A small image captioner, trained from scratch: encoder depths [3, 3, 3].
Rows from block 3 of the text decoder of a small image captioner, named by matrix and row number. Rows with one number belong to one neuron. Each number is 500 + 25 x the weight over its row's rms, rounded and kept within 0 to 999. All counts start at 0. Numbers have three digits each.
After each neuron's rows are labels from the 100 texts, of 14976, where the neuron reaches its highest value: "fires on" is the input token at the peak. Only what is clearly more common there than usual is listed. The data: regions of photos with short descriptions (Visual Genome).
# fc1: MLP up (decoder.blocks.3.mlp.fc1.weight, 384x192), inputs 96-191
# fc2: MLP down (decoder.blocks.3.mlp.fc2.weight, 192x384, transposed), outputs 96-191

fc1.48:487471553490507452533539510549485497510499492507453510550505532506515468507525525509501479535520511529492497534514519470502494462510509475531510504480532459535520522556479503512489476492497532532492533523492507477507503484494535520522458449493466475487494511538457535534472513475472531487
fc2.48:546507518481510495448510467497482475530521446541489503493491522481521492469532492505544515493445475502465528472481481496493457522519532518497520509479516505491464489471455498491481517500480498500503528515551498482515434475514511486485494473502542495510560483498488518539527473488500558502
fires on: "w"; "c"

fc1.110:501523523473491527523539473550518493522457499517500465489508506520490470490531526518484534529505494540504496560478493506423524510518528471505538470446526533485457557524502505488555502491503508489499507505545499449489494483481502552481550473552525515457491505523522508524475470450496498504
fc2.110:466471501525483498524480510495523485509495480505466505482544509503498509524497480449551528490524561532505501518552488491554440459497480522503489516501472496508528441501483520523465460511419527527529482490458487566525532467481472459508512526523470527516496505466516502461523479527477485496
fires on: "d"; "n"

fc1.204:518484485516511486473487486480499495483504506560525475506532524498526470515472511462497506495531499529513553531518484483497475513508450523508549472486514484475458468469517469520518543496486501541501514482537536528536509495493481445512545487487481458480494518468525451502481520485474503517
fc2.204:512475508474503475534467485515535482514505551490503519482484478485515544519524542512487477520531509508480489512475448530507505522506518540500491486456471555473515461497518523551510486484516503476449529535513470475495522494448544525486487489505501504568480484552445528465507500491485482520
fires on: "n"; "o"; "l"

fc1.105:495486484523506501507532521500488479537466504473499519472488496510519511537468534503537510511523524474492515507454496505484543499482542499479550488521508507511481461539486523510537465541502496519554495525502509500490507500532497506498505550469506512536545471548480488505538505499481535470
fc2.105:499529444505470505466508531462547493465519506502477480533459525516467507501489507507458473537523483477500515484543519493488477491514528498495441484479557505485485525520492543532483513515518526503475490499498489484502501460485521467504530522545496498516467498515520522517521487521481493497
fires on: "e"; "k"

fc1.176:482508439510457493492478477513495559479525488504521486473529487512528512525503513511475469504462481454514498522465461506479525519506511551533523488462529494495527534544483469492486487453519525508508523484510529533563466493510531513520493485501498525477498498515526544497498448492486449492
fc2.176:524495515503525487453502542524483485504510480531452477492479496505501507500489543463462493451526472506485481481507518533521513479529510504522519488511536468504509499477490487518470534447441506529516495540521506438514490540465523469454557549514474513502547519515511492524491526537467478481
fires on: "d"

fc1.49:478484523486525504524479456540502505506506471523493490492496499515514543485487492498515459447514528513471542543493486527492478488489508504458521486495492490493497543515478469569505502531491529562475482447473494544519530518513484457525491513498551512542506485508530498493499496482474500520
fc2.49:474506473482533488473478532489514498485523466477513534521469512488549487531490514447492521533467534446483526502480491474525507463528491490493495479523504542529482494503505509475564517487508530520503501503499524509461536496540529546513487481470480519496498478507495501467446552520503486490
fires on: "t"; "e"; "w"; "k"

fc1.86:511512519491490499510523500521481448490484481515563453499541510481451484496497498498455468490506457475472493523492510507480530492480533493493508475499492485499497496519480515515494502465485508500548492518529541483472515500474501465537518525491494528443491512474521513505534507495495494497
fc2.86:472471484470501545452544488512467527483454487470515495536564491482522512506556531506502510518470499476477518494486462515527502537485485525503483500503503483484494496530486498481516523504448482525491483477483523517514496520507545539498514506490501465526477497517506539499444490496496536521
fires on: "n"; "l"; "d"

fc1.330:490482524524519522512533470541485519563442513496486520523492528528506487541559499537469493505525469468512503495521476539495500510499490539555523499528504481491511522495473469542513487540530476480512509506503517553446504485499512507458518492488464469463480489530506504486479471505509500461
fc2.330:495531490493505505515525539459500489502537501500513482476469495535543506521488476471561514482486518497493488506467536471512480491467481447499521545479508520565490455499510496508509473513488554498509497503525514468527513514489466473499505471512547510520484485506495456494518546455509502543
fires on: "h"; "p"

fc1.229:463523469506526455517506473539533468481518507507523482534509546515448499494527458502504513492517483513475530528516560495544509491531498483530459540492487501522543506515534465493519505494529471525542466535474525517465505528510496505508525487525556519515487496444484555548495508504501499515
fc2.229:506526477497523560504505516478508508519521468509489486497552467489538547532462553521520544486477491522502488479495522478517522496526485517532504499500524458509496468513457495481515546464516512475501496545505546500517508487486479471546491517511461524494500503490534464517476492506509443521
fires on: "l"; "e"; "r"

fc1.137:495527533530506517489510538504475494470484512475504524517513511453491514520473508494483503481552502476515541515474522513531524475512542543524525463507497456497474508476545460513471549510522459464508461477495500495536477502486530520472461507542491508503506495491537508517571504472490489491
fc2.137:520539534487462492545517503531482486535511508480479515498500511525538532502509506503521507494526523500437514470518494511494509484478529489509452502505552534461494543497536503482492522462519524476495521534473483473495484474519476545494475500504516474541511508490500423468512519451538546507
fires on: "r"; "s"; "o"

fc1.374:482518515492522484513532492517513435528501538545449517469499486520498486517560528511497505490480490444514519503487455469498522501460482495466522460482479521545485512450500529539494459503474440516493515500492493472521458525511464449547533481505544522499470513513501507518485470493526493510
fc2.374:525485511530469512529504521511484495521483475474540495509492494491454532468480520487512559463525475538510488472444534506493485469540497512477486491556511489508509494504450529489486501494474502498559538506535549510487489482496509541517485506497425501484510497505526504510488485500492481509
fires on: "t"; "s"

fc1.115:445472477515522495494489471493508535490521489503523489501505504506516538551516512482536507519478496477489557543466490512522516493481548526531505486547500539490496529479481519526523535525509529518505546494514500495473508426533498470544457533533513467491478516551513516476471524511492519466
fc2.115:514489482486546489518504454459491487519525497495475432471485480534499466526488484478491490489510509413508469484491497521517554501494499477478422502460489480494514485533446485482485508496489523485487457489533516466477505522472446504514541533469490480481500495494528524528534487483495504558
fires on: "r"; "l"

fc1.2:515457514548512562453510469506438522512483501484532485478499520513492527554472504513477452491555486482478504539510518539511488468532497474519525475480525496485528532471518530502508480530498486491524496443434542503532515485486497516474495493490505472484479491501521443559508496483474469502
fc2.2:534527494470488484523468529463551495510481460512488471499497494476467492512478526480496501526514479504478483434515526486471489501457500497472508495483511537461490511482494523502551477497526489543523543499538486529475481471507517512469505473551502499516499483477494522470510495524520477525
fires on: "r"; "h"; "m"; "t"

fc1.219:508530504541523504474490504532496519525545542537515540467473545506510471501528492478466503525531480491516537509516508504473536426524514485500480513471511485483472517494500490508531501522516508503553486498477511516478519524519525503473470500487470504542500516474494525520518517502473497541
fc2.219:526472505491531494535495523494547536516487457519508504492474522527528530476470527471512526455479521510507460492499530505505489528525521499516511543508482446532483496504520496536494521508492514449529494534496507503493496515507509498508500527538544474505469481477513477515544433446540458479
fires on: "l"; "w"

fc1.135:493486492503542485513477521498497511492512481491502529479461471538492538480523534505490536539518465526529484488482452507505508499499531482508532482534486524516480467539477518455468474536511519499495471531480507526507486480497506496478495550503517461493521497518469463540511485499526518485
fc2.135:465494503492456470457491454522537498546471475540496499498508524479467484517533498493510516498475455504488551494502493497524499508445460490510499466469478526504505530476455504516494510504528497459509517526500491484514505481505497462515522471532493478500491519482502481459545497490502472552
fires on: "w"

fc1.375:536502557479526533476483494521505499503504542531488531484497492547490503532467569480500523480513497477521529496515500488483452535480471519476505500481507459482477539495467502513520533499478490546472486542518495508495457510505555479555478551512527502501532504505483487455512470521505541516
fc2.375:503522466523507517490516503537520505563472512506504509493502491458463494494563506510491511525498466456508506502502544533506503519538520477519484516540512475496505456491502507547470521443513504458511523496470488536460509526465437501493511468487479513545469515462495547480495488474496472462
fires on: "w"; "l"

fc1.239:497516490512477496523506519487491488528451491525513522528502470506528522500532504506515538510534536512528539544477509470486476484490518537480500498529471488516503514514470484506529487477532502497499467485515504493502485506482495468497480509473494501434548498530448502462522553559479482510
fc2.239:505476524475575488537483493487514515486506510507502465480468498513519494511472523506483513505478480476464523485512518511529490495528512501502481517443501458507498461470529501487526509524477488525540509471510513521489509497554515497471509507515471538492491471480539487500480533469533508496
fires on: "c"; "u"

fc1.366:474457501528488531461527497476537483555525481504502488467507517515502490511518502519552481538522483491551488498514495508515498478484519500467493517474474463492496495503494475488478485513503522496510514479534538514477441528503523478457469514481528472501541486514476469471465501490467530528
fc2.366:571502497537501544465535526534476495503447509538496508538509503465465512486486484492475532456491453496508493513561499485535479502492553496528467511549468515511460494507508503495507529494463484475499520486503478455490537472557499537462543464483478461507511505510479508473498498491478512498
fires on: "i"; "k"; "u"

fc1.182:508477472555498491449489487540549500501506471515518475526501498480467488516510501484492541513527498498486490519489488512476521492503514506495509494490496564469452520528525465530490508491493486501495507486488486472487495483541485495505488499520497550492474504485516493488483516446510511504
fc2.182:462507495518471484500517448454471494504520455524471537529550483487478527533519487522479506524499504556492485494479472525508501462537508496488502511457473504535534461483457502487517465515484467512488511521490498522541506479508519497486498493460513511464503529484533570537501501483476511573
fires on: "i"

fc1.37:533464511525503560488478519527471464501504482543494534514531530484533497493529537471488513482519526519542534484499493515533489505498529490493469481520469512514478535478437504487550483504487511507478465477545506467578530502495496473525471563499492527492504516483517461504472507511529479546
fc2.37:482492526502479463501463482473515509478479504441552510467529481477550545472533504475528476489457481483519465534507456508508489459489531497439500467483507512495488549512484467487504527467435451530527524518484497467492473508492486513486491520496545471501488491532472523490500482533485522506
fires on: "k"; "u"

fc1.187:505540569455519508483503498473504488456491532488552483490512452500538558474549524533495492486490498528456545486493520538504520495497509529533477539479467543514509513486533466501479511485528500481511510487473492527498522494494490451474538500516530489507489499507483517491490500488470504494
fc2.187:502481499574561514489479486514483529529511457481441497489499506500498489516502498485466482501499469496523470528514492494490489500538542483521535473522535502525498519497465524481508532457482487548520544501504526476522507482511522498513499497469502481462458512524466540518507479506493448506
fires on: "h"; "r"

fc1.57:510548499490537530518511539496485509550517482496533538527503541526509517511523515539538500468481523481495529538544455539587544463510462487501479550495485502535492506516508463516548526493509474489498533514508509469490492508500490539477486489527475462485530447531485480531505530497479523520
fc2.57:465535520557510504510511488500524497451498506533512522514507489513518542507492533452478512502540465505470484525443509456473513460533488471513542484541480491555504525526505530512518485501490524484499518501503485527539501505500524487478540517484570524484510474534509491517517480513468496511
fires on: "t"; "s"; "y"; "i"

fc1.193:528491505522495528441497530469509511530509503463530511477514541504532463460504478525469470517520517487480507538477506521501507516454510536488525469474515510518517515483541518502505514531499459509501471441496511482520512495518528492510534487531467498469509517552464540553502533540477474454
fc2.193:502510491535493529495487519519478436456546518529517484502521512486480509471466508501530495512486528498484442461506467481573501467484539498509501497496527538477497538493478490467462502525487463489484456562508496500504500526488528482460515500515515496536522497466503525480547485488504468498
fires on: "n"

fc1.285:486475522525512471493454508509498485495502484502490526501496483512510480481511490499518526499457479554513498511513522469530549560545511498506456533479550509478506567463476519503509487545484488521515498473477485533543490532490495519566484428474484512496491519522505517485503528478472475477
fc2.285:536505509511492548523505495521507482494515555491527497510536476518537508525487491518512531533558483460488514486492485534463502461504497512528466509566455484483482497492478464495502486508569503443512502474485482459511460503461494497472510500504502492534514521470516508532525501485527507512
fires on: "t"; "c"; "j"

fc1.351:472531500536494514489499500522449523519447489536500487478523464494511537455524533487483468546518484535477526515512515515472546558498477506478455477498493472549486493536442527562524506477507421510508497484492524540492467511481529486482529516457496512523518497481476491504443473499484518467
fc2.351:487469482490521501518510526479521534480518473508460473516461523482514482498509494518520465454530485450554520510506505457472422495513492499484455521472497485546446490457506524458499509517532496495530521517513493461503503550502442552535513522524458494505498491507486529532485487506514498479
fires on: "w"; "e"

fc1.121:502548508494527484510476526505466491495486482518461472566504502488497508506491537516484498500531483480543525488510505446505507495516509507499501491496472528532501574500521556529502513495522479543514495550495539471538497499509543478511502539554548546491494523503509459449460539477495538450
fc2.121:515458491527502446531534509570503502483485531522470496468500496516492501522505541533472487551515476486493486507517542531473464542519490472465568489504529443529484486488518481516448490502491506476457523468537492505488519496465496500518529457519503515525498485497504470504492516459535484527
fires on: "e"

fc1.158:507514439530510480507454499536486516533494484507494488472523556498492495518485519505551494471522510492520567468503413481470539494524469525505510491482522460517499453486489496542484518519490494532540514497481512496495463492517478534507491495509478510478488549541485489491518525491493521519
fc2.158:494505505500504537499459507495489524476484562530521445469467485464488489493521445516456493510524479540502505482500544464519472465455485466496501500485475485474494540493508529510508478496481529512486503448493514536514480524503458450446513529464527565557492549474500519509513520523444517498
fires on: "c"; "t"

fc1.9:486465511487505512502473510486530510520450545513529488497515497470502515566495503481506518555513515562519486501501470519540492467546531529495496483507492505523509493453507479508531519441488486475517492494502502532529553479482480474491545514480517530520504513559534515492497502507484520523
fc2.9:534493505526524467477510516498457488480474471478455478522536475481515502456458513499520511516526468419550528517520494496471499487524514495487509521540469532478490489489499533480533517513533477518546508519480494519500520489521499520476478497561508488487497534448494502503483490507494482520
fires on: "r"; "o"

fc1.162:531510477501528532475550484538514504514529522540499541523542502530452498529506504550499531445517513518568490555486509504505507492510503506526534524482548514507489484438544540529542478483486521522479494471481469464519473515507528489504468513526457509516500487521508560535464519500536524503
fc2.162:482459522486508483529484530467507451493506540503513488531459523506489514490499527467457445521490503497455474485475545477551484499527513507510487495510537520475506514504479471497417515489519482492514496499505479503484506508502520494473514511521476562489529530511506533500505513505476476521
fires on: "e"; "i"; "p"; "d"

fc1.253:464522549486499524487494479487526537472515489480506537537470541507501477479504543520535509518527532548488485513478485479531496511454501536505494483465491535479500501562509513538491521508511491506529498493520478470500513503493535506497529547533503513472485546510469522516556483497517504485
fc2.253:538480528527518489489504503522440516510489525510502515497518466535511529525441472526539469480506489498507517543468529516487498513523504477457484483473498515518476523476518474467493492462456520501523493504512522514497500493476530489494509544500485540460537452479479473487499514528487445502
fires on: "d"; " "

fc1.78:496492549522541515504509468462516487501486520557554525466520488472504519493466450462503508526527520463534490515506499536497508521475493514496486490478502469490469493543559499485525499486467523540486524517515536491472517507523560550510460526511459494492492536512515481512504508466505471522
fc2.78:425479488499479479532506496507503453509475507479516503504509502466485448500470484517481535501506494483482537455472515530514504488543484497524525500515514453486514497491505490531516494492522455511485491484489468550507495491517488496537527499521510525531432541512517495509547548507529533486
fires on: "n"

fc1.107:517495497501517461453518568501510465492515543527525533504509513541455527489534515514501512486484533550488501499545481485488500507505543531483531478470461498489501539507506511469486511484507481479550506518493468465499512475485500491569523539497503505513499526476530511502457486518486478531
fc2.107:503464485477483523493437458467534515515485483438501504548517442441494500480470544502491468508513518435497535514505497524519496496536502471513510498488514488475498546528540521527491522506482508480488509515504554509507501483535553514501529486515552489494497502573492463451508474515481518458
fires on: "l"; "n"; "s"

fc1.313:488488523532502536515477528512516539512534476541498505513472523471517477489491489518509513527474457537517512491513515512502507508522498469512485470488510529547464531488531500461475455496532537518525467520517493494494510491502547527475478445483470482518511539514488518528443515524509484495
fc2.313:548530493418482487517507517457532488462496526475490528484513492501509537457490483513523523464491478474476486495498495508508496520506450535515523519458500492502498497521488525524495542501521451441500518468507505503486512537492463486504525529523504516467486472510495479517519462471484476522
fires on: "k"; "i"; "e"

fc1.370:506504512476546533503516443483483474482488529488486510471536535533496528491527504521531516516490544500510479541482467507503477535533528500512498521518531516509477500480512476518544534461483542476493532512505513512502487547476545522469524492513499497482501433510505508508513529487499533430
fc2.370:516482469481497493476484510483482550495451501502565468529509504493484507516529465485475558492498481484509495484437484561501483531510509450482538482514535521448508511515529533475538449519483489496481506492453537483513524510484452472496496475480484516531548514539538531499499494505509497471
fires on: "<end>"; "b"; "p"

fc1.104:490474512466555526508537502526499514528481512522513544528472517530455478484554499460519532519438568484513514489530511529483552528503509505562489491459487500475503509492491482488542529480475482493468493512537483531503487482520500494533483490526494495497522520509503499529492497477484497497
fc2.104:503519452526500490523477493470491529469503494485489507437513512479502483464486497533480523558506438458479535511496498541495522492506456468517524501557497522524513513480492491471500463548499518487569473453472460458496526472513501535486494507456525544535538507511507490504479508493500500559
fires on: "w"; "t"

fc1.103:485536508523538516480471547510501482469485517510543532511496509521518452468534525464530537487526507481489577494486505524481528482517473527452503497481509447481514472551465478483501505515494498505466469527513483509447515472503514479512510528483482483506465516532499545504470531471489516533
fc2.103:512493520527497504512486483526560519501490497511527508494511547481470502511490520514521480510461446505502468503504494479499508516552528463584512479521460540516494497511518487509540515497503515491537505489496473513528469500475519491492479495512482533512521465503521497512491489433501516504
fires on: "w"

fc1.42:484499530530554483514489506468516473514518485494516472506494499512435499560527511547466534496508520519474492505526501498522476475514507560492520567474491534571501522492500495484543487527450486547485501472514546502496501503515483460502513523521536513532485515507494491512482489461459466445
fc2.42:500491492483465515504514487527508474493494519481470508459516534495484466487490498514560484491479531522498490516463471513484535482555533483528514523477496463464487485520486540529473526517525515509561457540452519483507464512466517499537533464462515513470480529451505517467488488480530500531
fires on: "<end>"; "g"; "p"; "c"

fc1.92:474530509526580460506522487507463478501490470506508449533505525545485512477507525495494514505492531474446514517495462467543532485502519513474527456522495513529521512472530505468503492508485493504547486504483480492509476531511488489473513489495535514492478491497506506494525482498488465492
fc2.92:512472468469504499495496507497493507501499517469485471492556501503514503528458525510497503516470515529532486437456452496503508495491504510485466543517460530470463496477525445541487497500474483529507496512488517522454536469524519504512507502532510529456461512457523484494490460476539517562
fires on: "c"

fc1.144:532509496522528485458509509479517522520538517449541487526500485476499500528502545510531480482504483496448538475489485457549509511481505486484502471506515479509528515506507492500462497515509486473505503494487536521525511487472510494448500497450526494508505486541523487538443537477506476537
fc2.144:519538506481522478508494466488462486520485474447508512489503466523493507515482463533507533480535512516526492499559511528474513472498511510509508528510551513498490531508489479488520510495535528494507506565485492487444525472470487483559489467492482497468475552496493509484526524499472515481
fires on: "r"; "o"; "s"; "c"

fc1.122:498474469531456493511521502515552485481552483543498501489471451533481470541505500488508494529471506501541509506522510501558505535460487489489460504513518528504460542481510529528510510474529493488506531477549503495486473497503473490529477487517508498492483489490488516483501509467471417458
fc2.122:488523555516518481506475447492471502516503542513467484477504506516528519490515472527538527536510514522505500532485511511484527527481509495508538446531522473470469484520447469479510504508484544499505505504478464523515453532482506487504469510483516517499503507459483506504489478511500531502
fires on: "c"; "o"; "n"

fc1.149:484498500478454474522479490517455512487505530531480508501546471507512483517444512515527485529482487483491515504515498512532491515531504478500500496498527484485522508479529496481484539540526491443476526509543531461475494459479523485469479462515490466517516492473477517505522511511516471518
fc2.149:471487513482500510537514497489505462525498503451495484512481456469504491521484562485491491463476516490507533521447526432520511453453495516476498529497541465526511513489503499593488494444518522491531534511470507489541480541527492506537499519466515531484480471520504485507485518488475507514
fires on: "t"; "d"

fc1.165:522497553516558481490527529523523519498501511534462505504524532504484561507493467496505497551540512517481523559504492528505480518498473488541458456500522489513491498482507478476534479518501516499532502517494515485527469547517517505515474500518497480480511518478471508505444503482514491491
fc2.165:470523475529493533455538508504537459490491545517526496505464451493552473487514540443482489504488488468529524517493466502477487516500543461513497492483489505510523528509542503540468538492525497505468483514504516485464440461477503482489512528515531513520525482514505481514503527519483490506
fires on: "h"; "w"; "z"

fc1.331:543478470467516530502507529507476467483491508510511535510491508552507499573520533494510480509489495501499523492516510496491551482523454539501504496495499538479551510467544496495509541454453490490467501507502476493474471499493468525484523571538481500496460467512491523520533525473465482516
fc2.331:439510525537495529469496453489542481511530490538531503486505503521546549492480481479501523520501482503493487488488490515490452475508498455525529491484518504514497493472475518464499503538563515513544521506486520510503500521490537537523524469486465476524522529545521519527516501510474568473
fires on: "h"; "y"

fc1.304:491463522503506482484492515463461487492514518511474457472503488520487493489490505506505533473548490551495510567498515470481503484502518511504461464503501467492466498458457491511545530498463521479523501471513490501465457468507514502448501512482496492512502501542467536519492529491476506490
fc2.304:498526498471537473512523445546544513505486464481504511485473492502484521524521494438474483525440487472504488492525491502487516540480454463503535509473515504485454492511528500518482519484517488485517532526506488487538528512539502498513466504488468518517494525477522491514488479464525514517
fires on: "i"

fc1.262:487473509475532483483520498519469508486518471501524487498514543520522515476486492514510477554525498490515508475478534455461505501484523510488516487430484475543441489536481551477493513506472487551505505479483533504494508512569530525530511498492472486474506462509491498504446521476496490473
fc2.262:543487522518482471500499483502506498498496541486535484479537445500506489496483517530478523454470498505505500506508525496480513507467506505511462457549476471525532469470482474481493485509535525534494484482511460455428520490490514459472530469521504508524452476515485493505507525522455510467
fires on: "e"; "s"

fc1.30:502543528527519532445487539514486522519500462525489478514494529482482539520532501474512522498463548465528513523495473519471517475454479525484492543533497478510530470536468548482468496520488513470512465483515488505506475504528507486492523532483559482477479512468485492491449469514515525500
fc2.30:500492509479485485550522495507494476480497524459489504544505435532509494473469495513471520471534449527478483490447532482494497460521548502490527474468491479500486505479512519493506500498493490465488488460507479501543530491482515567544480498526483548533504533525536517517503527489549503510
fires on: "e"; "n"; "w"

fc1.314:453485507499518488518510497518534505496492508472520506499543529485530526469493527495519514495501542492506555456497540512504509482484519553500452508511477498482505486535499504498481507522474507531562531517484527470507489483509472475505510510545538520530483452494507519507471497471466518497
fc2.314:532430533493482499553506473498517462517529520524492534507484530525493521497510477487497499496533535505479488515496531525494485492517530475473560509504509464482502523545453531532481535496448470488494521481508516521502468449495476501493501491497474502490498519510506517477542468503516544486
fires on: "o"

fc1.238:485499528492506490494483486526461520496506466486514516494528510501510444512468494470513518521525489544473491487461449463523525483510525517532516513476495522549515527501479495508478547490530463503548482490501526566462505501516522503548498500507525491456454511568490522488508497500473449488
fc2.238:501472486540485522516505509513494497484522460504516520501488510519550504472489464519487470494508498527480509531502500529538492503464486504495499510508466491481511521487511495513477547549465469485488536451534480491496503532484505486517511468491459520532478481507509449475537461491471458495
fires on: "r"

fc1.299:522516495490545498491519502505492523511526460470516508479506529491516509474522507534513494512518503516493496503492503485537501489504462528482499488484459475450470506474474520513525535502503503541474535529495512522476487538479500456463514516499490506488531519474495481485489520491466455488
fc2.299:477481492538524487506499518514529537516524522476521508541492530500477470497470464518497507511485481489508516493535496527534511507473486463482446524460481525527514521576475489526467503524511464487500528529453518513493494514470537527487475454511514503523510484492490548514538499493479472490
fires on: "i"

fc1.51:485473525533517490546569496518483519507501511512475505492515492509473509519481482482513493508499501473459547546522493475443507528485483531473489510522534502483527505487559499506524509483548518503511515506454540477517493470544467469489493504477502484523501482513511485532456487511518478508
fc2.51:486483479540530495502459473512519507533486480509489502542489514537475539520486545525501508547512487552487472496545524488500500488465512478552499526523483484439501500505428490474499517521506475477516503473519518545486513531482514506493502500516444526491512491500487500511522515516469486478
fires on: "n"

fc1.161:498484512492499513527529537524524510480507503514544539479471527512526493519536539527460501514518521500509513513524515521516506471526512515529500432463497460475510478483534517518545529525497444465506520513489509533468493497461513526547531527489459466497522471487467549484524525478477526481
fc2.161:476512483517493480457500476480477523517511472479502486496509489518535518486504474476530471509497498482500522491509484490461503502476557506493528519503499500498470536448500510468491503497522499522494460493519507518510502517526480517485493445477552539507533538513513493514534518507525466531
fires on: "w"; "l"

fc1.271:469502515488508543530486512498494483506489516509548466522502524531515527492501527556522530520496527496456549487513496486508495484533462517544465471458528534514496487486487491504532483500519492472523513482531506545463490488505486487565471503475462506491459504458512506539492525465495561494
fc2.271:490526481519531485512513450507500492534549500504470532491495488506564500523482483484448504474513467492500506499516492491504531562498509471528543534553471520485474526519534497523522487472520454464491469480432508483516541537493533504485488528541523523468501480548479503514529472512511484459
fires on: "h"

fc1.368:482491467501485500518525452524496464465536486524515501453487511532519507456472474501476502511528497516535510515549517483579497478510506519471505529436464468547472486472463489520493471508449491512488526476472505481523480467528493530460533508479494521519468483516468498506516540497519472474
fc2.368:483514509480500456491559518502499548504527497501498501523499519524447494518507469476481464492432489496505479484503445504503523501474506518478522504510482538466541508489526515476473556487543479480496480509498497511495535560474548528485489544524525509468552487472501514503490465476476504471
fires on: "i"; "a"; "c"; "n"

fc1.35:498475480524499535538466486538482520513494527517488487554490475481512523504505517557509539535536514506488509491548512494518491492497473470526463512497483515532441499516539497510493496550512450546515464460515514535487489512534488495482506539533488490489512484543474512478472501499490517517
fc2.35:481512492475495510480498517498541476494465519452521474508488535483521532489507502478483499513506474473573479491536505539520498496459541480492446472530486495505498473545499494469498489458490488489510533518560513495502466506491471509481503521522475513507471514545541493518505483475497513534
fires on: "i"; "a"

fc1.170:475515512511497464489563496487508536448522497490498489451513440510494484538516495533506494493545493430488498483462510501492499524494509520490519505511502455519497500526549516510473526520483487488535477500505511506479513467524547519520476503488524512474525491511476560509488542448435513454
fc2.170:497472497473496477511507487525499471507449466550505524501521503527487493458463513445526461500496484473502458508485541527515502511536508478504551482519466466491499509504490490544508492432461493509498534469499473497481472507513502515493488481505490511536514472513522483528467534492500487506
fires on: "k"; "a"; "l"

fc1.14:536492559474529520516519506540504530505492490487517556455547485479452544522487514512486480513463546523456516488525501516538522477463506479479497469496467495518470504545541516506487484513505537503480510528517489500575492491509533484497557519465550499467484510469487537487514511523477501510
fc2.14:533500455531493550459493469519528523494503516491538510500479503516555505508490493472491534505522531467466463509500470476477511553474505507526495511484475477517488480459522482471497511504516481543563563501488529542501523527436458538477498492503484492493527470527516455538519509453517492525
fires on: "c"; "o"; "r"; "u"

fc1.111:475544516490505474507477469534486477482512471466514472469507449533494473517541525515488503483502519481470479534503487530509536500493525494458494510519508522526503484538498547475463542507497514501479510450506523496453492492498526476499491501474505564501436518520526499548509488439497487496
fc2.111:515469553466491509476484519485450502531475484508498495504494501482516536497490484508508485490500479466497530488469576493516482531486476524517523475507490488494481546503505518494520513490511500490487489541456453506482450535524521503491532506502468453524518517509507507506426439488523497498
fires on: "n"; "p"

fc1.298:496523528509489526481523498501511504458510489523519495526509523524502508469535495551516487494512514509548518517518505528492491475480523530511506471476454516482487502512493508536544481514506461532465504482501530507506481505528471482529542516488503489490462523486535498474503510544502486505
fc2.298:503490473492455539479498460512506511545519476500475500488482504462496491523545510484466510461536483508446514557461488483488483456522455509513508507502495545521500482488558525494501484512505538490547506461499485488499545448471501519460475503495527438497496503506513504502533510494476531476
fires on: "o"; "i"