Weights of a small image captioner: decoder activation gelu.
Rows from block 6 of the image encoder of a small image captioner, named by matrix and row number. Each number is 128 + 24 x the weight over its row's rms, rounded and kept within 0 to 255. All counts start at 0. Numbers have three digits each. After the name is the row's rms in percent of the matrix's.
After each channel's rows are labels from the 100 images, of 14976, where the channel reaches its highest value: "colour at peak" is the nearest of a few named colours to the mean colour under the peak. Only what is clearly more common there than usual is listed. The data: regions of photos with short descriptions (Visual Genome).
# conv: pointwise conv (encoder.blocks.6.conv.weight, 320x160x1x1), inputs 54-80

conv.227 115:147120132130117125149137106120126104124123107149117123106139141153105131097083128
colour at peak: grey

conv.288 102:197125087144118117147147093113128114123106114140125140156176131112124200132116110
colour at peak: pink

conv.190 107:106091111161119126118105133130155089095125140137125080126124140108106076139183114
colour at peak: grey

conv.273 107:183142119101123126086117143109168111096129092123128091113089175134124115072122166
colour at peak: brown

conv.5 110:090107164121140081117120163145131128159131165126143162124132121186140146155108177
colour at peak: pink

conv.154 091:151156142146152096154121109060106144122120124171118126134123130113120123139123117
colour at peak: brown

conv.215 099:111094133080144114156125163098140105103115150090120181138181129131099165178098134
colour at peak: black

conv.276 101:155134088182114092149083099103105107152157094101128144133137136098114144149131136
colour at peak: brown

conv.72 111:123099106135144131125147176120124123134142122119147166105118142153132190127113172
colour at peak: white; cyan

conv.314 088:154160154120154104157130156167102108080114087134129140132108116103107136122124119
colour at peak: black

conv.205 111:131100138105093153088189144115108173116154109098152164125163108167147155137102093
colour at peak: white

conv.272 090:150130119127211155146111177179165128126110074128104125148131162110101132123132157
colour at peak: black

conv.18 084:139174114150151132135108109109175126138103160183147157156092134127148122096124127
colour at peak: black

conv.54 103:116071164092155168081125168121116116113158119139135116153126147134087111144124110
colour at peak: black

conv.181 100:112097114079206135155101177169149168106139121124096135136118158133136117185131122
colour at peak: black

conv.32 094:182109138094139134097062096122120134146100134148128157089141168098148151115123111
colour at peak: red

conv.46 093:125119153114113107158085124147127121146100144132134144095128131105128080185157115
colour at peak: black

conv.83 083:055165143117126118120150157111118115143147151109087117129082123094136117128128111
colour at peak: pink

conv.79 107:119099103091155102108079133135143105116094080149138084172118131079100107111106148
colour at peak: black

conv.191 097:127128109074089119118146099109108131123150153135126141150171107130153157142130106
colour at peak: white; cyan

conv.11 089:168119111129137121121099081155134172122109114132100114100127134112111167133059134
colour at peak: black

conv.301 096:142098117118152153128130132145157159078089179147115116177129094127120113188139123
colour at peak: black

conv.82 102:138117136112161078148124174102128120132139140152073156129166100120118184121132169
colour at peak: blue

conv.293 096:069157135154187094119110127108140074131150150139083132137150084154118086140083109
colour at peak: black

conv.241 110:096200166107112112099107141139102127074120184107113167066145132148158118129114138
colour at peak: pink

conv.112 113:108116141119098108135117156146099168124098150115148129099112142103105159158121145
colour at peak: white

conv.254 104:140133130130156106175120178093128119099167104175152105096125117144148129114096149
colour at peak: brown

conv.114 105:136141116114172108088144121165117168166150120122107135142100163127139123161166112
colour at peak: black

conv.192 100:128133176120106193154086123118125096136131117168123110100074143106117123127078150
colour at peak: brown

conv.245 106:093104141125169124097156077127115120146119131180127150125141141127152175123145118
colour at peak: blue

conv.85 091:140141116126143148090131114131137123164117084120124117165140116123116094153095139
colour at peak: red

conv.174 099:111149119108153152121091137107089125118156107131097136136145125150135121088129107
colour at peak: brown

conv.108 108:130141139096144135141129134152117108092110089086128086169142160154125105100125140
colour at peak: brown

conv.22 092:134144123152161145118148144163134119154117134081130136123132091100138135148120110
colour at peak: black

conv.185 122:158114138150136122132111163115147109138146138144135143135135141134084134132114087
colour at peak: black

conv.313 094:131097117121134129162139141169143084119088080110122109150066111149136133128104131
colour at peak: black